config.yaml
arch: "dit"
model: "class-conditioned image flow-matching model"
norm: "rmsnorm"
nesterov: true
Rows from block 3, named by matrix and row number. Rows with one number belong to one neuron. Each number is 128 + 32 x the weight over the matrix's rms, rounded and kept within 0 to 255. All counts start at 0.
# fc1: MLP up (model.blocks.3.mlp.fc1.weight, 512x128), inputs 0-127
# fc2: MLP down (model.blocks.3.mlp.fc2.weight, 128x512, transposed), outputs 0-127
fc1.100 [120 112 168 128 141  69 167 142 126   0 187 138  91 109  93 186 166 184 134  74  63 148 104 126 147 145 172 176 144 146  64 140  86 134  33 138  98 132 130 171 179 210 140  80 120 203 103 167  11 152 128 111 138 155 120 119 143 165 108  92 150 130  77 177 156 188  69 141 100 163  81  56 169 145 120  86 141  94 136  55 130 145 132 161 135 180 108  77  57 138 172 130  67 132 134 158 163  72 135 122 122 202 135 139 182 127  68 208 110 160  40  41 100 102 201 165 185 141 132 148 218 122 159 117 123 169 123  78]
fc2.100 [124 160 126 144 121  39  99 164 129 216   0 142  60  43 127 117 221 122 143 108 189  55 150 122 120 180 198  89 102  67 134  19 140 114 108 140 129 125 129 170 128  93  77  36  42 127 110 136 227 122 146  76 127 134 119 165 170 141 152 114 102 160  87 168 158  52 112 121 130  90 117 133 121 128 111 101 100 126 127  84  69 179 143 208 206 163 154 137 189  90 172  41  82  45 127 165 171 255 185  90 157 135 129 141 118  37 123 159  76 163  67 142  99 120   0 118  89 149 147 118  85 127 101  91 132  76 107 255]
fc1.101 [ 30 129  68 120 139 148 106  82 190 193  82 137 101  80 112  79  93 130 101 143 103 102  95 139 186 149 119 150 119 168 163 133 195 162 144 126 169 100 150 107 107 131  68 162  92 134 101 133  88 102 133 131  93 128 132 120  38 108  99  50 166 127 116  95 137 167 163 123  56 102 154  84 149 139 201  82  97 105 115 145  96  81  89  59  49 121  86 136 133 141  54  91  89 139 144  97 147 107 129 154 120 117 115 125 126 186  86 160  88 118 128 155 194  88 194 116 114 179  97 140 150  93 115  92 142 107 157  98]
fc2.101 [117 117  52 177 134 161 134 101 121 170 122 129 149 133  78 133  83 130  90 156 144 131 119 171 189 185 102  83 112 226  87  95 144 127  98  81 168 133 119 113 161 117 161 121 133 116 140 170  71  95 135 165 142 109 106 148 166 160 204 156 114  67  95 136 112 118 196 101 160 151 125 172 126 129 181   0  47 154 201  86 112  78  92 140  65 124  87  61 181 108 175 157 115 179 133  91  94 192 134 108 144 164 111 134 158  48 126  95 140 108 117 123 127 133 166 111 107 116  92 126 118 187 163  85  72  80 156 147]
fc1.103 [195 177 109 148 104 143 106 142 111 186 145 125 110 104 124 114 147  82 150 127 120 104  82 152 101 115 154  99 122 119 119 130 124  88 147  96 146 144 157 180 132 143 117  62 149  84 137 108 121 134 169 145  96 116 144 195  86 110  92  88  92 185 148 131  99 161 109 144 116  90 144 147 136 100 128  76  77 123 154 154 175 106 135 132 110 171 184 140 143 154 187 140 171 188 146  97 134  85 164 138 142 185  97  79 193 155  92 138 117 149 113 116 130 155  97 108 155 160 177 107 139 105 128  73 144 146 110 165]
fc2.103 [147 122 119 170  74 158 100 159 109 144 206 126 170 109 123 119 198 152 142  96  88 161 129 147 143  75  78  96 161  95 113  80 122 126 113 112 163 140 131 135 182 117 119 172 152 122 171 106  97 100 135  97 142 146 111 159 104 143 121 152 150 140 128 139 183 123 124 121 141  91 134 139 104 118 106 135  70 122 121 147 100 101 106  91  45  84 100 142 142 120 106  60 124 131 137 161 136 174 153 149  91 128 141 128 140 156 141 138 102  89 118 159 140 127 119 116 104  84 113 141 114  63 144  83 138 112 134  93]
fc1.104 [147  90  99 153 159 116 115 133 114 110 176 120 140 107 109 134 100 128 109  86 139  60 147 151  78 134 123  94 204  64 125 107 137 157 106 101 126 168 175 115 141  95 198 114 159 107 148 116 147 163 179 138 108 152 145 129 128 171 157 185  82 130 127 140 126 123 182 171 127 175 131 155 152 125 105  97 100 137 130 120 166 135  78 172 166  44 152 141  64 139 147  74  96 144 124 107 169 132 123 123  88 111 123 158  80 194 127 124 137 118 125 122 140 102 152 157 151 104 127 141  90 150 139 129 174 132 176  94]
fc2.104 [134  95 123  74 122 104 113  91 108 102 134 116 108 148 145 131 116 108 151 194 145 106 133 175 165 152 147 117 181 116 123 106 152 120 130  94 100 123 103  86 144 117  74 128 102 110 118 113 133 169 124  84 168 170 163 146 116 168 144 131 156 159 142 151 108 120 147 116 169 147 123 141 136 122  89 136  58 163 138 138 151 140  89 182 154 151 126 119  51 119  89 121 154 133 118 161 100 160 136 138 135 122 115 126 160 108 129 144 149 149 115 127 123 111 184 159 120 165 121 165  94  91 108  97 195 140  87  76]
fc1.105 [133 156 169 142 151  82 146 123 119  99 103 121 119 123 134 136 162 187 143 122  86 146  84 107 158 136 140 124 119 108  90 120  93 166 102 133 134 135 114 163 103 129 127 121 123 170 132 153 134 103 198 184 127 117 126  78 183 155 121 141 146 113 109 166 109 135  77 180 126 111 129 118  94 135 149 114 154 125 124 136  98 141  85 115 144 138 142 121 120 104 147 137 127 142 202 138 118 144 133 109 137 114 148 140 135 132 121 152 107 138 145 111  75 171 161 143 114 152 128 133 146 101 130 123 131 122 109 125]
fc2.105 [159 155 194 125 155 190 122 143 133 124 137 107 100 140 173 164 129 110  72 136  91 136 160 110  65 144 103 113 140  77 177 154 129 107 133 116 101 137 146 128 139 149 134 109 111 179 118 189 124 129 108 118 166 142 148  94 149 134 160 128 175 147  83 119 143 133 124 135 140 148 150 124 140 157 138 143 196 130 154 124 129 119 122 108 134 148 139 149 113 133 130 111  81 135 140 110 103 128 137 161 107  79  85 131 147 137 143 147 130 142 134 163 111  87 132 131 103 101 161 127 139 160 130 124 124 162 116 134]
fc1.106 [172 161 119 147 141  90 104 109  98 123 153  67 137 135 111 156  70 182 136 137 140 203 157 209  85 124 135 101 132 105 106 118  77 162 106 120 143 116 107 118 130 135 170 150 120 132 152 168  96 129 151 172 128  81  98 113 138 142 170 132  87 118  94 185 136 137 107 127 125 157 118 125  97  79 112 157 160 171 120 107 118 185 117 164 163 102  96 103 137 103 153 159 136 165 174 126 137 127 195 148 127 111 149  87 162 117 115 102  94 167 103  70 138 166 118 125 125 145 181 113 160 107 140 149 109 129 128 124]
fc2.106 [152 210 135 191 130 151 120 167 161 161  84 145  89 117 138 106 184 158 137 107  76 118  82 199 126  64 150 118 109  72 140  88 145 168 119  74 159 151 146  80  58  89 131 204 129 125 117 174 102  97 109  85 168 129 124 131 122 134 121  71  77 146 149 143 105 149 110 153 143 101  84 116  76 150 102 106  76 190  79 135  88 163 125 104 134 161 147 152 126 181 153 120 120 134 136 170 110 108 107 154  91 119 136 166 135 107 171 109 129 117 128 137 156 110 113 113 161  73 137  94 128 136  89  43 160 144  94 102]
fc1.107 [107 121 141 189 175 131  97 136  91 155 116  92 104 164 138  93 188 156  94 139  84 147 128 148 143 215 109  84 144 162 125 199 102  98 121 157 119 112 160 155 160 145  86  89 133 146 172 141 100 121 147 142 112  97  97 142 128 184 100 108 136  98  59 114 185 115 127 122 173  98 112 159 133 132 107 177  88 157 164 123  87 124 108  83 170 143  82 151 153 118 127 146 139 120 150 138 173 142  63 154 183 120 117  85 117 203 148 149  73 116 119 136 192 130  82  75 146  98 139 127 103 132 140  88  93 191 137 104]
fc2.107 [142 123 161 105 180 127  59 148 148  66  96  98 197 142 108 181 114 119 151 123 156 115 126 144 167 169  90 165 103 175 142  58 121  85  77 154 121 131 117 100 103 110 133  90 120 135 155  93 108 121 148 123  92 119 102 161 136 152 119 134 157 174 141 187 127  76 109 114 153 105 130 117 109 124 111 163  36 133  97 132 138 162 131 106 178 157  95 146 145 122 162 153 111 160 117 101 118 146 173 147  43 141  65  95 163 110  74 173 134 143  61 159 113 152 149  53 115 154 141 150  95 111  64  93 120 168  54 149]
fc1.108 [151  98 152 155 176 104 129 142  72 120  86 145 112 192 118 121 191 133 121 108 135 107 119 184 100 119 106 133 145 107 140 161 139 126 119 151 163 139 106 221 103 158 119  55 182 130 101 153 159 165 104  97 129 154 125 145 127 113 178 100 148 135 118  88 161  91 139 123 197 132  77 106 155 109 145  85 117 190 166 144 152 144  94 154  96 160 132 144 119 116 124  66 162 163 134 104  86 136 144 117  80 160 131 189 118 124 245 116  69 164 165 196 112  91 141 149 141 135 185 183  89 118 110 178 175 150 160 157]
fc2.108 [129 122 161 129 145 145 119 130 103 148 111 126 155 122 135 146 101 115 164 156 173 108 147 179 113 102 128 161 166 120 124 165 139 136  82 205 140 134 166 150 112 161 105 164 122  77 144 102 170 108 114 152 124 146 112 112 112  93 123 154 111 130 159 149 123  98 116 148  84 156 157 150 187 116 133  96 101 141 174 133 134 137  90 149 115 133 156 105  73 125 157 180 121 191 126  65 137 133 119 147  75 124 104 181 145 116  16 121 124 149 162  88 148 112 116 135 126 117 158  60  91 129  80 166  68  96 124 105]
fc1.109 [119 120 103 115 124 110 141 165 170 128 126 121 135 102 126 116 128 133  74 152 121  80 113 105 125  95 106 140  86 143  43 121 140 197  84 130 120 158  89 103 131  90 136 140 133 127 124  76 147 127 139 138 118 184 131  88 115  66 134 146 155  86  98 136  69 177 126 129 105 149 117  88 114 114 122 122 166 134 171  99 135 139 127 110 129  96 125 158 119 108  57 103  90  80 131 136 154 160 100 149 130  94 143 111 135 131  97 128 134 107 112 148 179 129 107 109 162 126 122 153 141  68 149 139 108 130 106  75]
fc2.109 [144 105 116 192  97 125 134 135 148 134 134 129  92 153 145 153  79 126 114 128 126 107 124 102 132 116 104 143 140 150 131 117 128 107 116 112 137 126 154  70 151 114 119 148 102 120 198  74 145 113 129 167 136  92 119 153 136  85 154 152 128 131 136 166 140 101 141 137 172 174 112 138 105 120 136 121 150 138 125 145  98 154  92 173 159 163 114 110  56 126 206  90 232 144 145 181 119  65 150 121 184 157  95 109 131 139 147 117 124 118 105  98 142 130 166 143 103 151 122  94 143 165  99 137 150 122 109 119]
fc1.110 [131 144 134 115 123 122 154  74 153 123 146 121 187 152 111 136  64 150 125 151 119 110  92 170 130 137 170 101 165  99 113  76 125 111 157 111  76 138 143  69 168  63 125 130 148 126 135 109 133 142 158 126 121 145 112 111 116 149 138 164 129 147 173 177 180 136 112 128  80 155 151 135  69 130 133 153 137 163 186 126  64 100 151 145 114 198 118 127 137 114 106 136  17 176 141 115 121 141 152 163 229 172 129 124 119 142 112  99  92 117  98 118  71 162 133  75  77 134 100 179 215 145 126 167 132 100 127 103]
fc2.110 [139  99 106 181 149 119  99  64 141 125 109 134 101 162 132 122 104 114  76 133 125 114 162 255 165 126  29  97 122 103 126 183 122  92  76 134 114 135 137 144 128 131 169 116 160  76 145 114 132 105 138 147 106 122 108 134 104 129 120 171 113 174 182 171 110 120 135 143 138 101 153 122 107 153 127 122 135  96 175 183  99 202 176 170 103  73 156 117 128 122 124 109 110 135 120 147 114 119 118  89 161 106  91 138 131 130  93 143 137 178 151 196  60  92 127 124 143 115 129  61  98  50  86 138  86  31 137  97]
fc1.111 [150  70 150 214 144 146 126 144 142 138 135 106 108  83 147 123  99 157 137 159  89  98 156 114 101 106 105 148 117 105  59 110 104  81 122 102 149 111 111 131 149 110 113 143 160 175 137 141  77 148 155 135 169 169 134 100 155 116 119  94 131 188  94 120  96 126 104 143 115 105 176 164 172 119 112 167 114 117 105 111 101  66 109 141 106 107 132 105 153 132 104 122 113 154 147  28 126 122 140 101 107 152  76  70 113  90 143 122  85 116  72 111  96 104 131 121 159 142 142  28 138 199 156  99 124 138 171 121]
fc2.111 [123  93 138 180  89 101 116 177 148 143 110 120  88 169 123 129 148 131 141  92  72  92 155 101 129 147  85  76 131 143 133 130 141 177  84 144 121 133 145  67  79  21  72 100 171 157 163 157  97 162 101  57 109 100 151 159 113 155 170  91 125 165 146 168 177 173 129 144 145  80 112 150 153 122 130 128  86 106  64 190 139 102 108 147 114  88 173 160 140 118 148 123  56 122 118  41 141  58 170 159 104 141  75  82 154 138 180 161 172 143 105 122  93 110 146 144 158  97 177  82 118 129 151 150  94 117 182 139]
fc1.112 [188  97 149 162 128 125 189 156 155 100  98  75 107 136 106 139 135 124 130  88 163 115 156 135 123  89 141 112 197  83 106 130 150  86 141 109 161 145 145 163 153 205  83 117 129 153 130  70 184 163 138 122 160 185 107  97 115 135 191  78 111 155 219 112  78 101  70 116 208 184 201  62 146  62 126 120 136 164  77 129 211  85 184 161 129 142 165  95  39 118 106 120 138  42 140 148 160 149 128 132 108 109 171 162 201 113 184 180 169 140 157 136 169 139 126  84 150 162 168 102 176  36 112 141  92 127  72 101]
fc2.112 [137 135 116 115 133 171 146 104 145 163 130 130 130 131 136 111 160 161 141 119 195 170 133 126 128 106 139  69  83 174 161 167 131 131 172  88 129  86 128 142 108  58 158 111 143 123  91 123 114 136 130  62 116 151  88 154 149 139 147 159 136  52 135 141 130 149 128 119 202 116 212  97 194 115  94 129 136 150 133 123 121 120  95 129 168 134  84 192 192 104  95 185 161 154 119 158  37 148 153 190 138 104 127 162 107 170 144 159 142 148 114 164 127  96 154 129  56 103  75 115  66 144 132 193 157 168 188  72]
fc1.113 [118  94 145 106 170 189 176  90 157 137 159 146 161  66 162 122 162 109  81  97 161 109 136 150 136 104 143 115 119  77 158 123 171 114 102 107 142 143 175 147 138 111 185 118 130 149 192  83 157  91 135 167 142  71 168 143 151 144 116 179 115  98 123 109 164 126 160 134 155 189 184 151 144 136 167 128 103 156 144 120 124  87 158 108 154  21 125 124  44 162 158  97  96 129  99 142 144 129 118 118 119  79 179 139 144 150  82 188 159 160 120 104  93 135 139 130 125 142 142 123 145 125 150 161 191  93 148 144]
fc2.113 [151 110 195 132 151 147  92 118 112 137 129 164 186 177 139 127 123 128 111 182  88 131 146 169 149 118 161 118 146 178  91 125 113 110  93  40 112 141 116 124 141 128 118  77 145 117 131 126 164 116 138 141 121  99  84 145 168 161 117  78 151 189 104 143 105 211 142 138 129 138 151 116 161 119  93 169  68 164 148 111 152  96 122 122 146  53  93 160  80 110  50  63 169 110 149 140  99 134 113 112 174 168 128 156 122 164 130 119 104 133 160 145 108 152 159  98 120 146  89 200 122 133 106 135 136 135  95  95]
fc1.114 [ 81 167 111 118 133 112 128 119 103 110 124 134 116  93 142 113  96 164 128 139 134  81 193 118 147 159 171 113 143 114 134 129  62 117 145 165 160 171 102 113 112 149 108 133 158 145 120 122 141 107 167 161  98 119 118 115 119 120 141 138  97 138 138 136 137 139 106 100 112 133 137 145 116 147 113 174 155 194 123 103 133 177 134 131 130 139 104  90 107  37 120 137 120  94 157 142 154 129 151 126  91 105  81 122 137 154 147 148 112 123 130 114 115 140 136 125 108 143 131 161 164 155 139 123  98 124 153 161]
fc2.114 [152 210  74 112 125 120 149  99 176 203 117  89 130 127 135 106 116 111 144 112  98 123  82 133  92 141  91 120 137 125 154 125 120 136 136 104 170 168 116 116 131 139 158 138 116 201 128 151 134 119  97 156 169 178 124 107 132 141 125 106 111 140 140 113 146 161 143 146 115 154 150 142 114 147  96 166  82 181 160 116 126 131 125 108 162 132 148 114 142 166 185 133  98 118 122 124 122 132 203 149  97 104 127 159 151 105 128 139 154 121 100 142  81  91 124 149 113  96 124 134 219 126  94 143 179  95 125  95]
fc1.115 [146 100 129 153 129 129  52  47 108 149 132 110 118 158 134 128 129  95 120 107 117 162 158  66 136 135 130 147 150 131 125 149 161  93 102 108 187  86 104 116 118 121 147 121 126 149 143 144 135 115 135 147  65 146 132 124 155 130 128 191 104 135 137 156  98 129 169 157 101 129 102 144 124 115 133 145 123 110 120 122 123 146 132  55 158 107 138 167 124 129 133 119  83 108 181 157 136 142 147 122 133 119 142  70 132 148 164 135 126 144 123 124 146 106 113 150 149 143 135 105 181 148 158  65 116 126 120 123]
fc2.115 [114  60 163 135 152 153 145 100 123 120 129 108 108 124 139 148 132 137 160 135 132 120 136 122 105 190 167 153 112 195 133 143 144 185 136 148 169 134 147 143 136 137 101 137 123 121  72 171 124 164 125 114 211 156 123 135 133 123 136  51 154 154 170 109 150  95 137 110 160 134 119 166 169 110 119 100 136 127  82 139 152 188 130 134 145 115 124  88 103 139 142 132 139 123 116  59  97 105 106 132 118 128 158 100 133  90  88  92 170 101 110 118 163 131 134 108 142 129 116 160 137 141 159 125 122 154 107 185]
fc1.116 [ 61 158 119 173 119 134  55 161 129 122 160 125 142 129 159  88 108 127 162 174 133 122 151 141 127 113 165 114 246 145 176 113 154  97 102 171 224  78 101  80 145 212 146  67 138 138 151 136 100  79 137 103  83 141 118  80  68 132 120 140 218 152 123  48 142 105 124 112 160 167 152 105  80 123 114 159 135 157 175 130 169 121 135 123  95 126  94 121 139  94 109 169  73 124 150 170 108  68 109 117 157 125  44 149  95 122 255 234 192 146 171  50  75 107 181  92 157 114 140 113 149 180 156 170 130 117  99  93]
fc2.116 [132 135  98 136  89 130 200 136 115 157 141 129 137 106 119 128  99  95 127 109 104 157 132  89 116 124 140 149 111 184  63 124 144 149 138 138  57 154  74 173 146 139 169 135 130  85 117 133 172  59 130 139 127 142 167 120 126  87 156 126 144 144 104 110 193 106  91 148 129 163 113 126 188 135 127 118 147 122  87 151  79 144  94 146 165 183  60  84 129 130 157 132 153 110 142 142 143  85 112 129 195 162 110 116  76  94 175 136  82 112  95 145 159 127 119 153 150  21  90 140  58  72 162 160 175 164 171  77]
fc1.117 [164  68 159 106 108 183 113  93 139 109 156 126  91 139  90 171 175 121 156 141 142 165 147 134  84 111 139 126 154  97 128  87 107 156  79  98  98 109 113 101 107 127 129 102 189 148 143 171 143 148 122 147 132 118 105 130 110 112 156 134 146 109 153 133 166 179 124 126 146 119 116 153 146 110 112  91 112 137 128  82 117 106 107 174 158 131 138 152 103 135 115 148  66 104 106 135 162  61 170 142  83 148 197 173 121 115 160 127 143 160 124 177 118 120 102 132 102 153 139 167 138 159 151  72 126 116 149 125]
fc2.117 [114  90 173  89 110 121 136  77  82  97 154 134 122 142 125 121 142 154 156 121 114 114  88 118 110  91 117 129 135  84 111 139 130  77 134  97 155 153 144 118 111  94 135 145  81 104 135 152 147 138 123 139 166 126 105 157 149  84 146 142 187 130 172 149  97 134 137 140 123 155 160 127 167 142 133  84 109 142 140 117 144 113 108 184 155 164 127 118 146 139 142 103 128 153 125 109 115 154 121 117 157 151 142 145 156 135  87 164 129 136 180 103 147  79  86 114 122 127 118 120 118 106 129  92 146 114 152  87]
fc1.118 [167 151 128  69 103 113 112 133  63 187 171 144 133 105 119 165 146 113 113 157 117 117  71 142 115  74 130 124 142  92  91 136 119 130  28 149 159 114 107 144  77 181  84  95 160  82 108 122 101 177 154 110 127 118 115 180 114 103 123 105  94 155  99 169 112 142 175  97 166 108 124  98 145 136 122 151 210 153 127 166  86 159 175  77 193 123 163 138 139 120 150  90 102 166 153 122 108 119 142 167 162 176 116 161 126 183 134 125 117 207 129 104  78  90 115  95  86 143 116 127 145 131 134  91 140 179 141 158]
fc2.118 [130 151 162 144 181 125 144 180 124 177 190 116 132 113 110  96  90 135 147 122 102 159 149 140 130 100 163  94 148  85 126 145 131 116 197 151 131 130 149 103 231 106 141 133 126  56 163 112  80 100 129 128 129  70 117 145 120  98  81 130 133  96 121  95 131 157 115 127 146 112 127 105 156 136 102  97 213 146 119  87 172 158 193 105 173  79 116 105 116 127 124 131 115 125 123 147 165 153 144  73 110 120 154 124 140  82 113 115 127 162 161 113 125 124 154 144 148 101 120 124 126 101 136 148 124 144 134 109]
fc1.119 [160 108 137 130 144 132 108 111 135 122 214 130 108 138 132 140  77 136 114 118 153 128 164 122 106 139 240 125 149 146  96 158  98 115   2 149  98  92 133 211 154 117 129  99 103 155 126 136 164 108 172 138 135 131 122 136  94  92 170 179 111 127 151  37 111 145 133  86  91 152  94  58 158  55 101 115 111 126 156 183 113 178  97 105 166 124 148  92 131 116 115 156 139  65 128 133 139  54 162 100  87 166 125 106  84 117 164  90 163 136 127 162 116 115 101 138 114 130 153 198  96 128 192 142 173 146 110  71]
fc2.119 [125  98 131 130  97 120 141 131 118 156 137 122 115 143 123 103 119 129 167 133 132 115 130 148 132 111 142 133 122  95 104 108 121 125 215 187 136 143 108 166 126 158  86 158 152 111 169 131 184 140 117  91  96 125  91 137 144 100 114 113  75 119 143 180 167 123 128 133 200 161 116  87 173 116 126 140 123 114  83 101 169 148  77 170 174 148 141 113 135 128 112  87 127 140 127 140 151 142 118 121  96 161  61 102 107 125  87 121 185 154 146 105  90 124 101 101 143 134 104  73 100 176 130 137 147 161  91 143]
fc1.120 [165 117 114 132 165 111 106 125 136 102 123  76 119 119 136 134 130 152 164 125 130 121  77 139  88 148 138  83 134 134 165 162 126 152 110 153 145 118  97 132 141 116 171  96 128 120 144 108 127 100  86 159 123 112 161 178 144 110 185 135 147 102  97 158 128 114 141  73 138 126 126 139 103 119 109 154 208 113 151 119 133 127 148 136 149 168 100 100 107 177  83 156 103 131 107 116 138 130  74 143 132 116 107 113  97  85 133 129 160 198 120 114 168  86 138 112 132 133 135 137 175 146 158 184  99 114 137 130]
fc2.120 [155 109 108 130 155  75 102 157  91  60 123 198 145 115 113 126 112  88 102 206  64 147 180 153 202 128 143 132 137 143  50 145  96 133 116 122 110 147 139 148 113 130 138 116 126  67 166 118 205 162  97  84 165 116 120 179 114 144 191  94 134 150 144 138 132 163 155 121 154  94  66 149  65 110  97  95 130 127 159 146 121 121 186  86 127  82 108 162 131  82 151 103 136 138 116 140 179 139  83 137 153 186  95 182 123 190 161 103 122 132 124 165 189 202  79 114 100 114 126 114 176 144  88 116 153 145 127  97]
fc1.121 [113 119  76 121  90 124 127 105 121 146 116 131 108  77 142 120 163 107 156 156 100 128 103 122 203 138 139  92 164  88 115 120  88  93 122 104 149  96 134 117  59 112 141 135 136 137 144 104 157 116 160 148  83 128 143 102 125  99 108 120 152 108  93 129 109 173 128 124 139 180 131 112 129 130 136  70  74 114  99 143 125 157 112 129 104 109 174 100  83 109  85 138 114 133  92 130 124  94 110 148 118 130 132 116 101 168  91 175 140 172  76 166 132 139 156 111 100 145 148 122 180 114  84 132  95 142 138 147]
fc2.121 [176 147  88 137  90  79 102 143 130 156  75 150 105 132 165 118 163  86 103 148 117 143 141 119  80 140 154 117 159 144 132 173 146 137 145  76 141 130 113  57 160 105 118 137 128  86 118 107 169  99 107 107 157 129 120 156 155  67  74 148 174 115 165  91 100 138 123 153 108 139 149  84 156 116 120 159 147 116 199 103 152 148 136 133 134  72 136 153 169 115 150 147 150 101 130 139 168 118 136 157 193 164 135 122 128 109 139 114 198 117 168 190 129 166  84 138 174 175 123 119 119 160 124 127 102 168  76  86]
fc1.122 [160 104  88 166 132 196 138 113 122  67  95 126 149 174 110 132 126 108 148 105 115 128 140  91 124 135 117  94 155 157 132 113 113 122 169 135 145 116 136 130  99 134  66 167 131  84 160 105 183 148 177 159 133  90 212 116 127  92 123 138 145 140 157 162 129 110 151 134  86 190 100 202 101 128 123 147 173  93 146 106 134 134 135 143 190 142 120 128 131 132  98 186 146 168 108 142 200 138 168 103 125 102 167 123 148 133 117 132  94  73  88 101 134 118 151 157 106  93 111 144 196 170 100 125 149  86 162 169]
fc2.122 [114 110 159 120 131 124  98 148 148 156  81 139 148 143 131 139 108 160 116 136 143 134 142 134 133 122 122  98 127  81 121 140 147 117 125 109 104 126 111 120 142 117 130  83 103 126  50 170 124 149 124 100  86  55 104 122 117 123 143  36 119 141 153  46  94  90 108 140 157 154 117 172 140 140 126  95 164 124 111 146 150 172 111 170 111 114 117  94 143 130 144 133 164 154 113  91  96 127 177 161 172 130 206  70 171 149 107 167  84 139 132 140 127 136 160  92  88 109 105 126 131 128 113  92 133 130  94  88]
fc1.123 [132 183 124 115 122 142 130  94 169 107 191 171 159 133 109 124 102 128 107 131  97 124 132 170 119 113  90  87 165 120 192 126 120 140 140 176 128 110 123 123 152 111  73 105 147 147 118 113  82 113 120 157 133  84 111 137 136  90 170 114 161 130 117  87 154 172  99 148 126 132 115 161 168 140 126  92 168 125 114 150 103 162 145 158 125 143  90  81 144 159 141 195 111 167  95  90 155 143 169 145  90 133  81  98  90  57 144 150  95 180 116  85 131 118  96 125 114 129 120 153 122 124 116 122 157 139 100 124]
fc2.123 [127 162 114 150 110 100 108  95 116  55 148 125 115 116 123 102 184 158 163 191 101 113 125 162  78 106 145 115 153 141 110 190 122 165 159  88 126 110 144 115 114 106 117 175  91 148 233  98 200 157 121 175 105 135 130 125 135 100 128 163 111  67 102 121  84 177 129 125 147 132 132 110 120 140  84 158 108 149 148 148 120  79  91 142 152 108 129 144 135 123 122 213 190 155 151 206 113  68 127 116 120 131 112 125 110 127 110 138  82 142 141 113 126 100 181 122 117 135 122  46 100 122 164  68 138 120 152 130]
fc1.124 [194 111 155 159 105  92 161 141 115 110 156  97 176  97 135 192 137 103 135 153  70 169  86 132 180  86 169 120 110 135 111 150  43 112  88  77 109 164 133 124 100  98  93 137 202 160 133 103  99 112 176 124  86 162 165 111 180 169  75 109 115 136  98 113 124 105  32 106 105 167 127 100 109  81 132  75  90 129 159 123 170 138  86 147  99 121 196 155 120  93 133 118 138 131  99 135 147  85 167  80 164 143 157 143  77 116 149 171 158 147 167 136 145 138 196 118 105 185 101  88 210 102  77 133 172 127 126 127]
fc2.124 [159 101 153 116  92 178  97 129 100 115 134 125 157  80 165 123 176 120 101  47  75 108 117 109  80 149 107  67 148  65  82 144 126  83 156 137 116 139 117 109 203 180 185 106 155 210 110 132  99  87 127 119 134 185 149 129 181 136 152 121 163 135 164 161 117 142 165 145 145  84 129 111 158 136  85 140 119 126 108 170 130 108  59  75  71 136  84 111  89 143 156 105 107 181 122  78 197 128 145 122  74 103 141 109 141 179 113 108 134 153 153  81 110 144 137 167  24 130 108 149 158 144 115 148  76 135  92 147]
fc1.125 [171 149  79 183 144 160  87 106 119 100 149 126  95 147 139 157 125  62 196 109  56 114 168 104 115  96 109 137 156 184 198  85  91 142  70  64 117 130 126 161  68 103 118 130 150 170 146 121 112  72 246 126 165 121  95 121 144 134 150 107 149 154 128 152  90  94 154  58  94 127 166 104 141  43 143  82  75  73  99 156 121 159 149 108  98  92 147 100  90 162 127  87 116  53  47 161  96 108 132 168 109 174 134 183 176 100  92  80 125 118 166  83 135 113 133 121  52 110 207 116 169 170  80 101 110 136 159  88]
fc2.125 [112  94 149 123 174 116 144 149 168 140 118 133 135 157  96 128  94 148 141  99 227 128 161  84 139  64 105 160 124 171 152 146 137 138 189  92 106 105 157 133  95 109  73 120 145 137 184 133 167 199 194 143  98 118 101 147  96 158 171  83  86 107 118 127  74 108 130 104 111  74  87  26 121 143 118 109 136 108 141  70  90 103 225 136 117 180 176 151  49 171 131 131 118 100 129 131  84 158 145 106 151  94 133  85 139 131 146 149 117 151  62  79 110 127 103 154 134  23 163 171 229 126 103 129 152 160 176  91]
fc1.126 [ 96 130 136 200 127 184 160 146 143 145 127 129 160 171 116 146 193 149 125  97 100 118 161 113 122 139 107 137 164  99 129  88  94 120 148 140 170 107 119 123 149 102 147 146 120 118 165 120 113 132 180  97 112 135  92  92 114 150 135 147 129 130  88  59 149 224 122 175 149 152 112 125  77 123 133 109 100  75  93  97 125 159 104 163  95 173 174  83 136 139  94  79 136  99 118 136  81 205 199 137 136 128  72 128 116 144 135 117 111 121  79 149 141 145 106 132 154 139 129 171 128 107  95 127 164 170 119 108]
fc2.126 [143  84 117 137 214 100 149 136 146 113  96 132 186 161 136 130 155 102 125 161  98 127 174 101 172 143 128  78  90  97 125 149 132  79 171  95 154 114 134 143 172 161 168 145  77 146 154 140 111 116 130 155  96 117 122 134 115 111 104  80 116  71 132 113 106 103 103 147 130 102  73 180  93 138  96 133 128  95 161 145 134 187 114 110 113 129 101 135 178 127 144 112 121 130 132 209 151 130 111 106 163  91  96 134 102 138 104 158 146 180  80 113 100 125  93  69 124 145 157 198 145  77 132 157 131 112  96 164]
fc1.128 [180 162  87 169 126 152 190 107 100 195  80  91 198 101 145 106 192 130 120 183 144  92 161 117 106 124  98 123 133  69  84 209 142 124 167 175 154 100 196 130  81 131 129 139 194 128  96  67 107 114 142 197 122 146 137  96 103 116 154  89 113 151  70 125 129 121 113 147 125 114 167 175 184 119 134 133 173  99 110 137 129  63 170 157 136 155 176 156 128 125 146 175 168 172 146 198 119  95 150 189 151 188 171  80 115 125 228 126 107 105 134 169 113 121  88 130 122 121 139  76 133 148  82 136 173 155 136 104]
fc2.128 [138 141 135 105 195  77  78 153 150 120 116 132 171 162 162 116 111 102 134 121 157  97 108  59 113  93 102 130 167 137 110 112 132 112 115  96 187 126  82 160 152  95 147  80  65 147 138  82  87  94 110 134 141 159 150 100 157 187 182 143 107  95 119 132 108 158 135 121  86 129 187  87 148 136 128 101 211  97 148 103 106  67 136 119 129 101 125 131 138 124 124 123 104 156 128  86  95 127 111 138 106 124 156 184 113 135  48 145 127 138 117 126 162 129 180 154  80  91 151 156 164 141 119 160 141 155 160 123]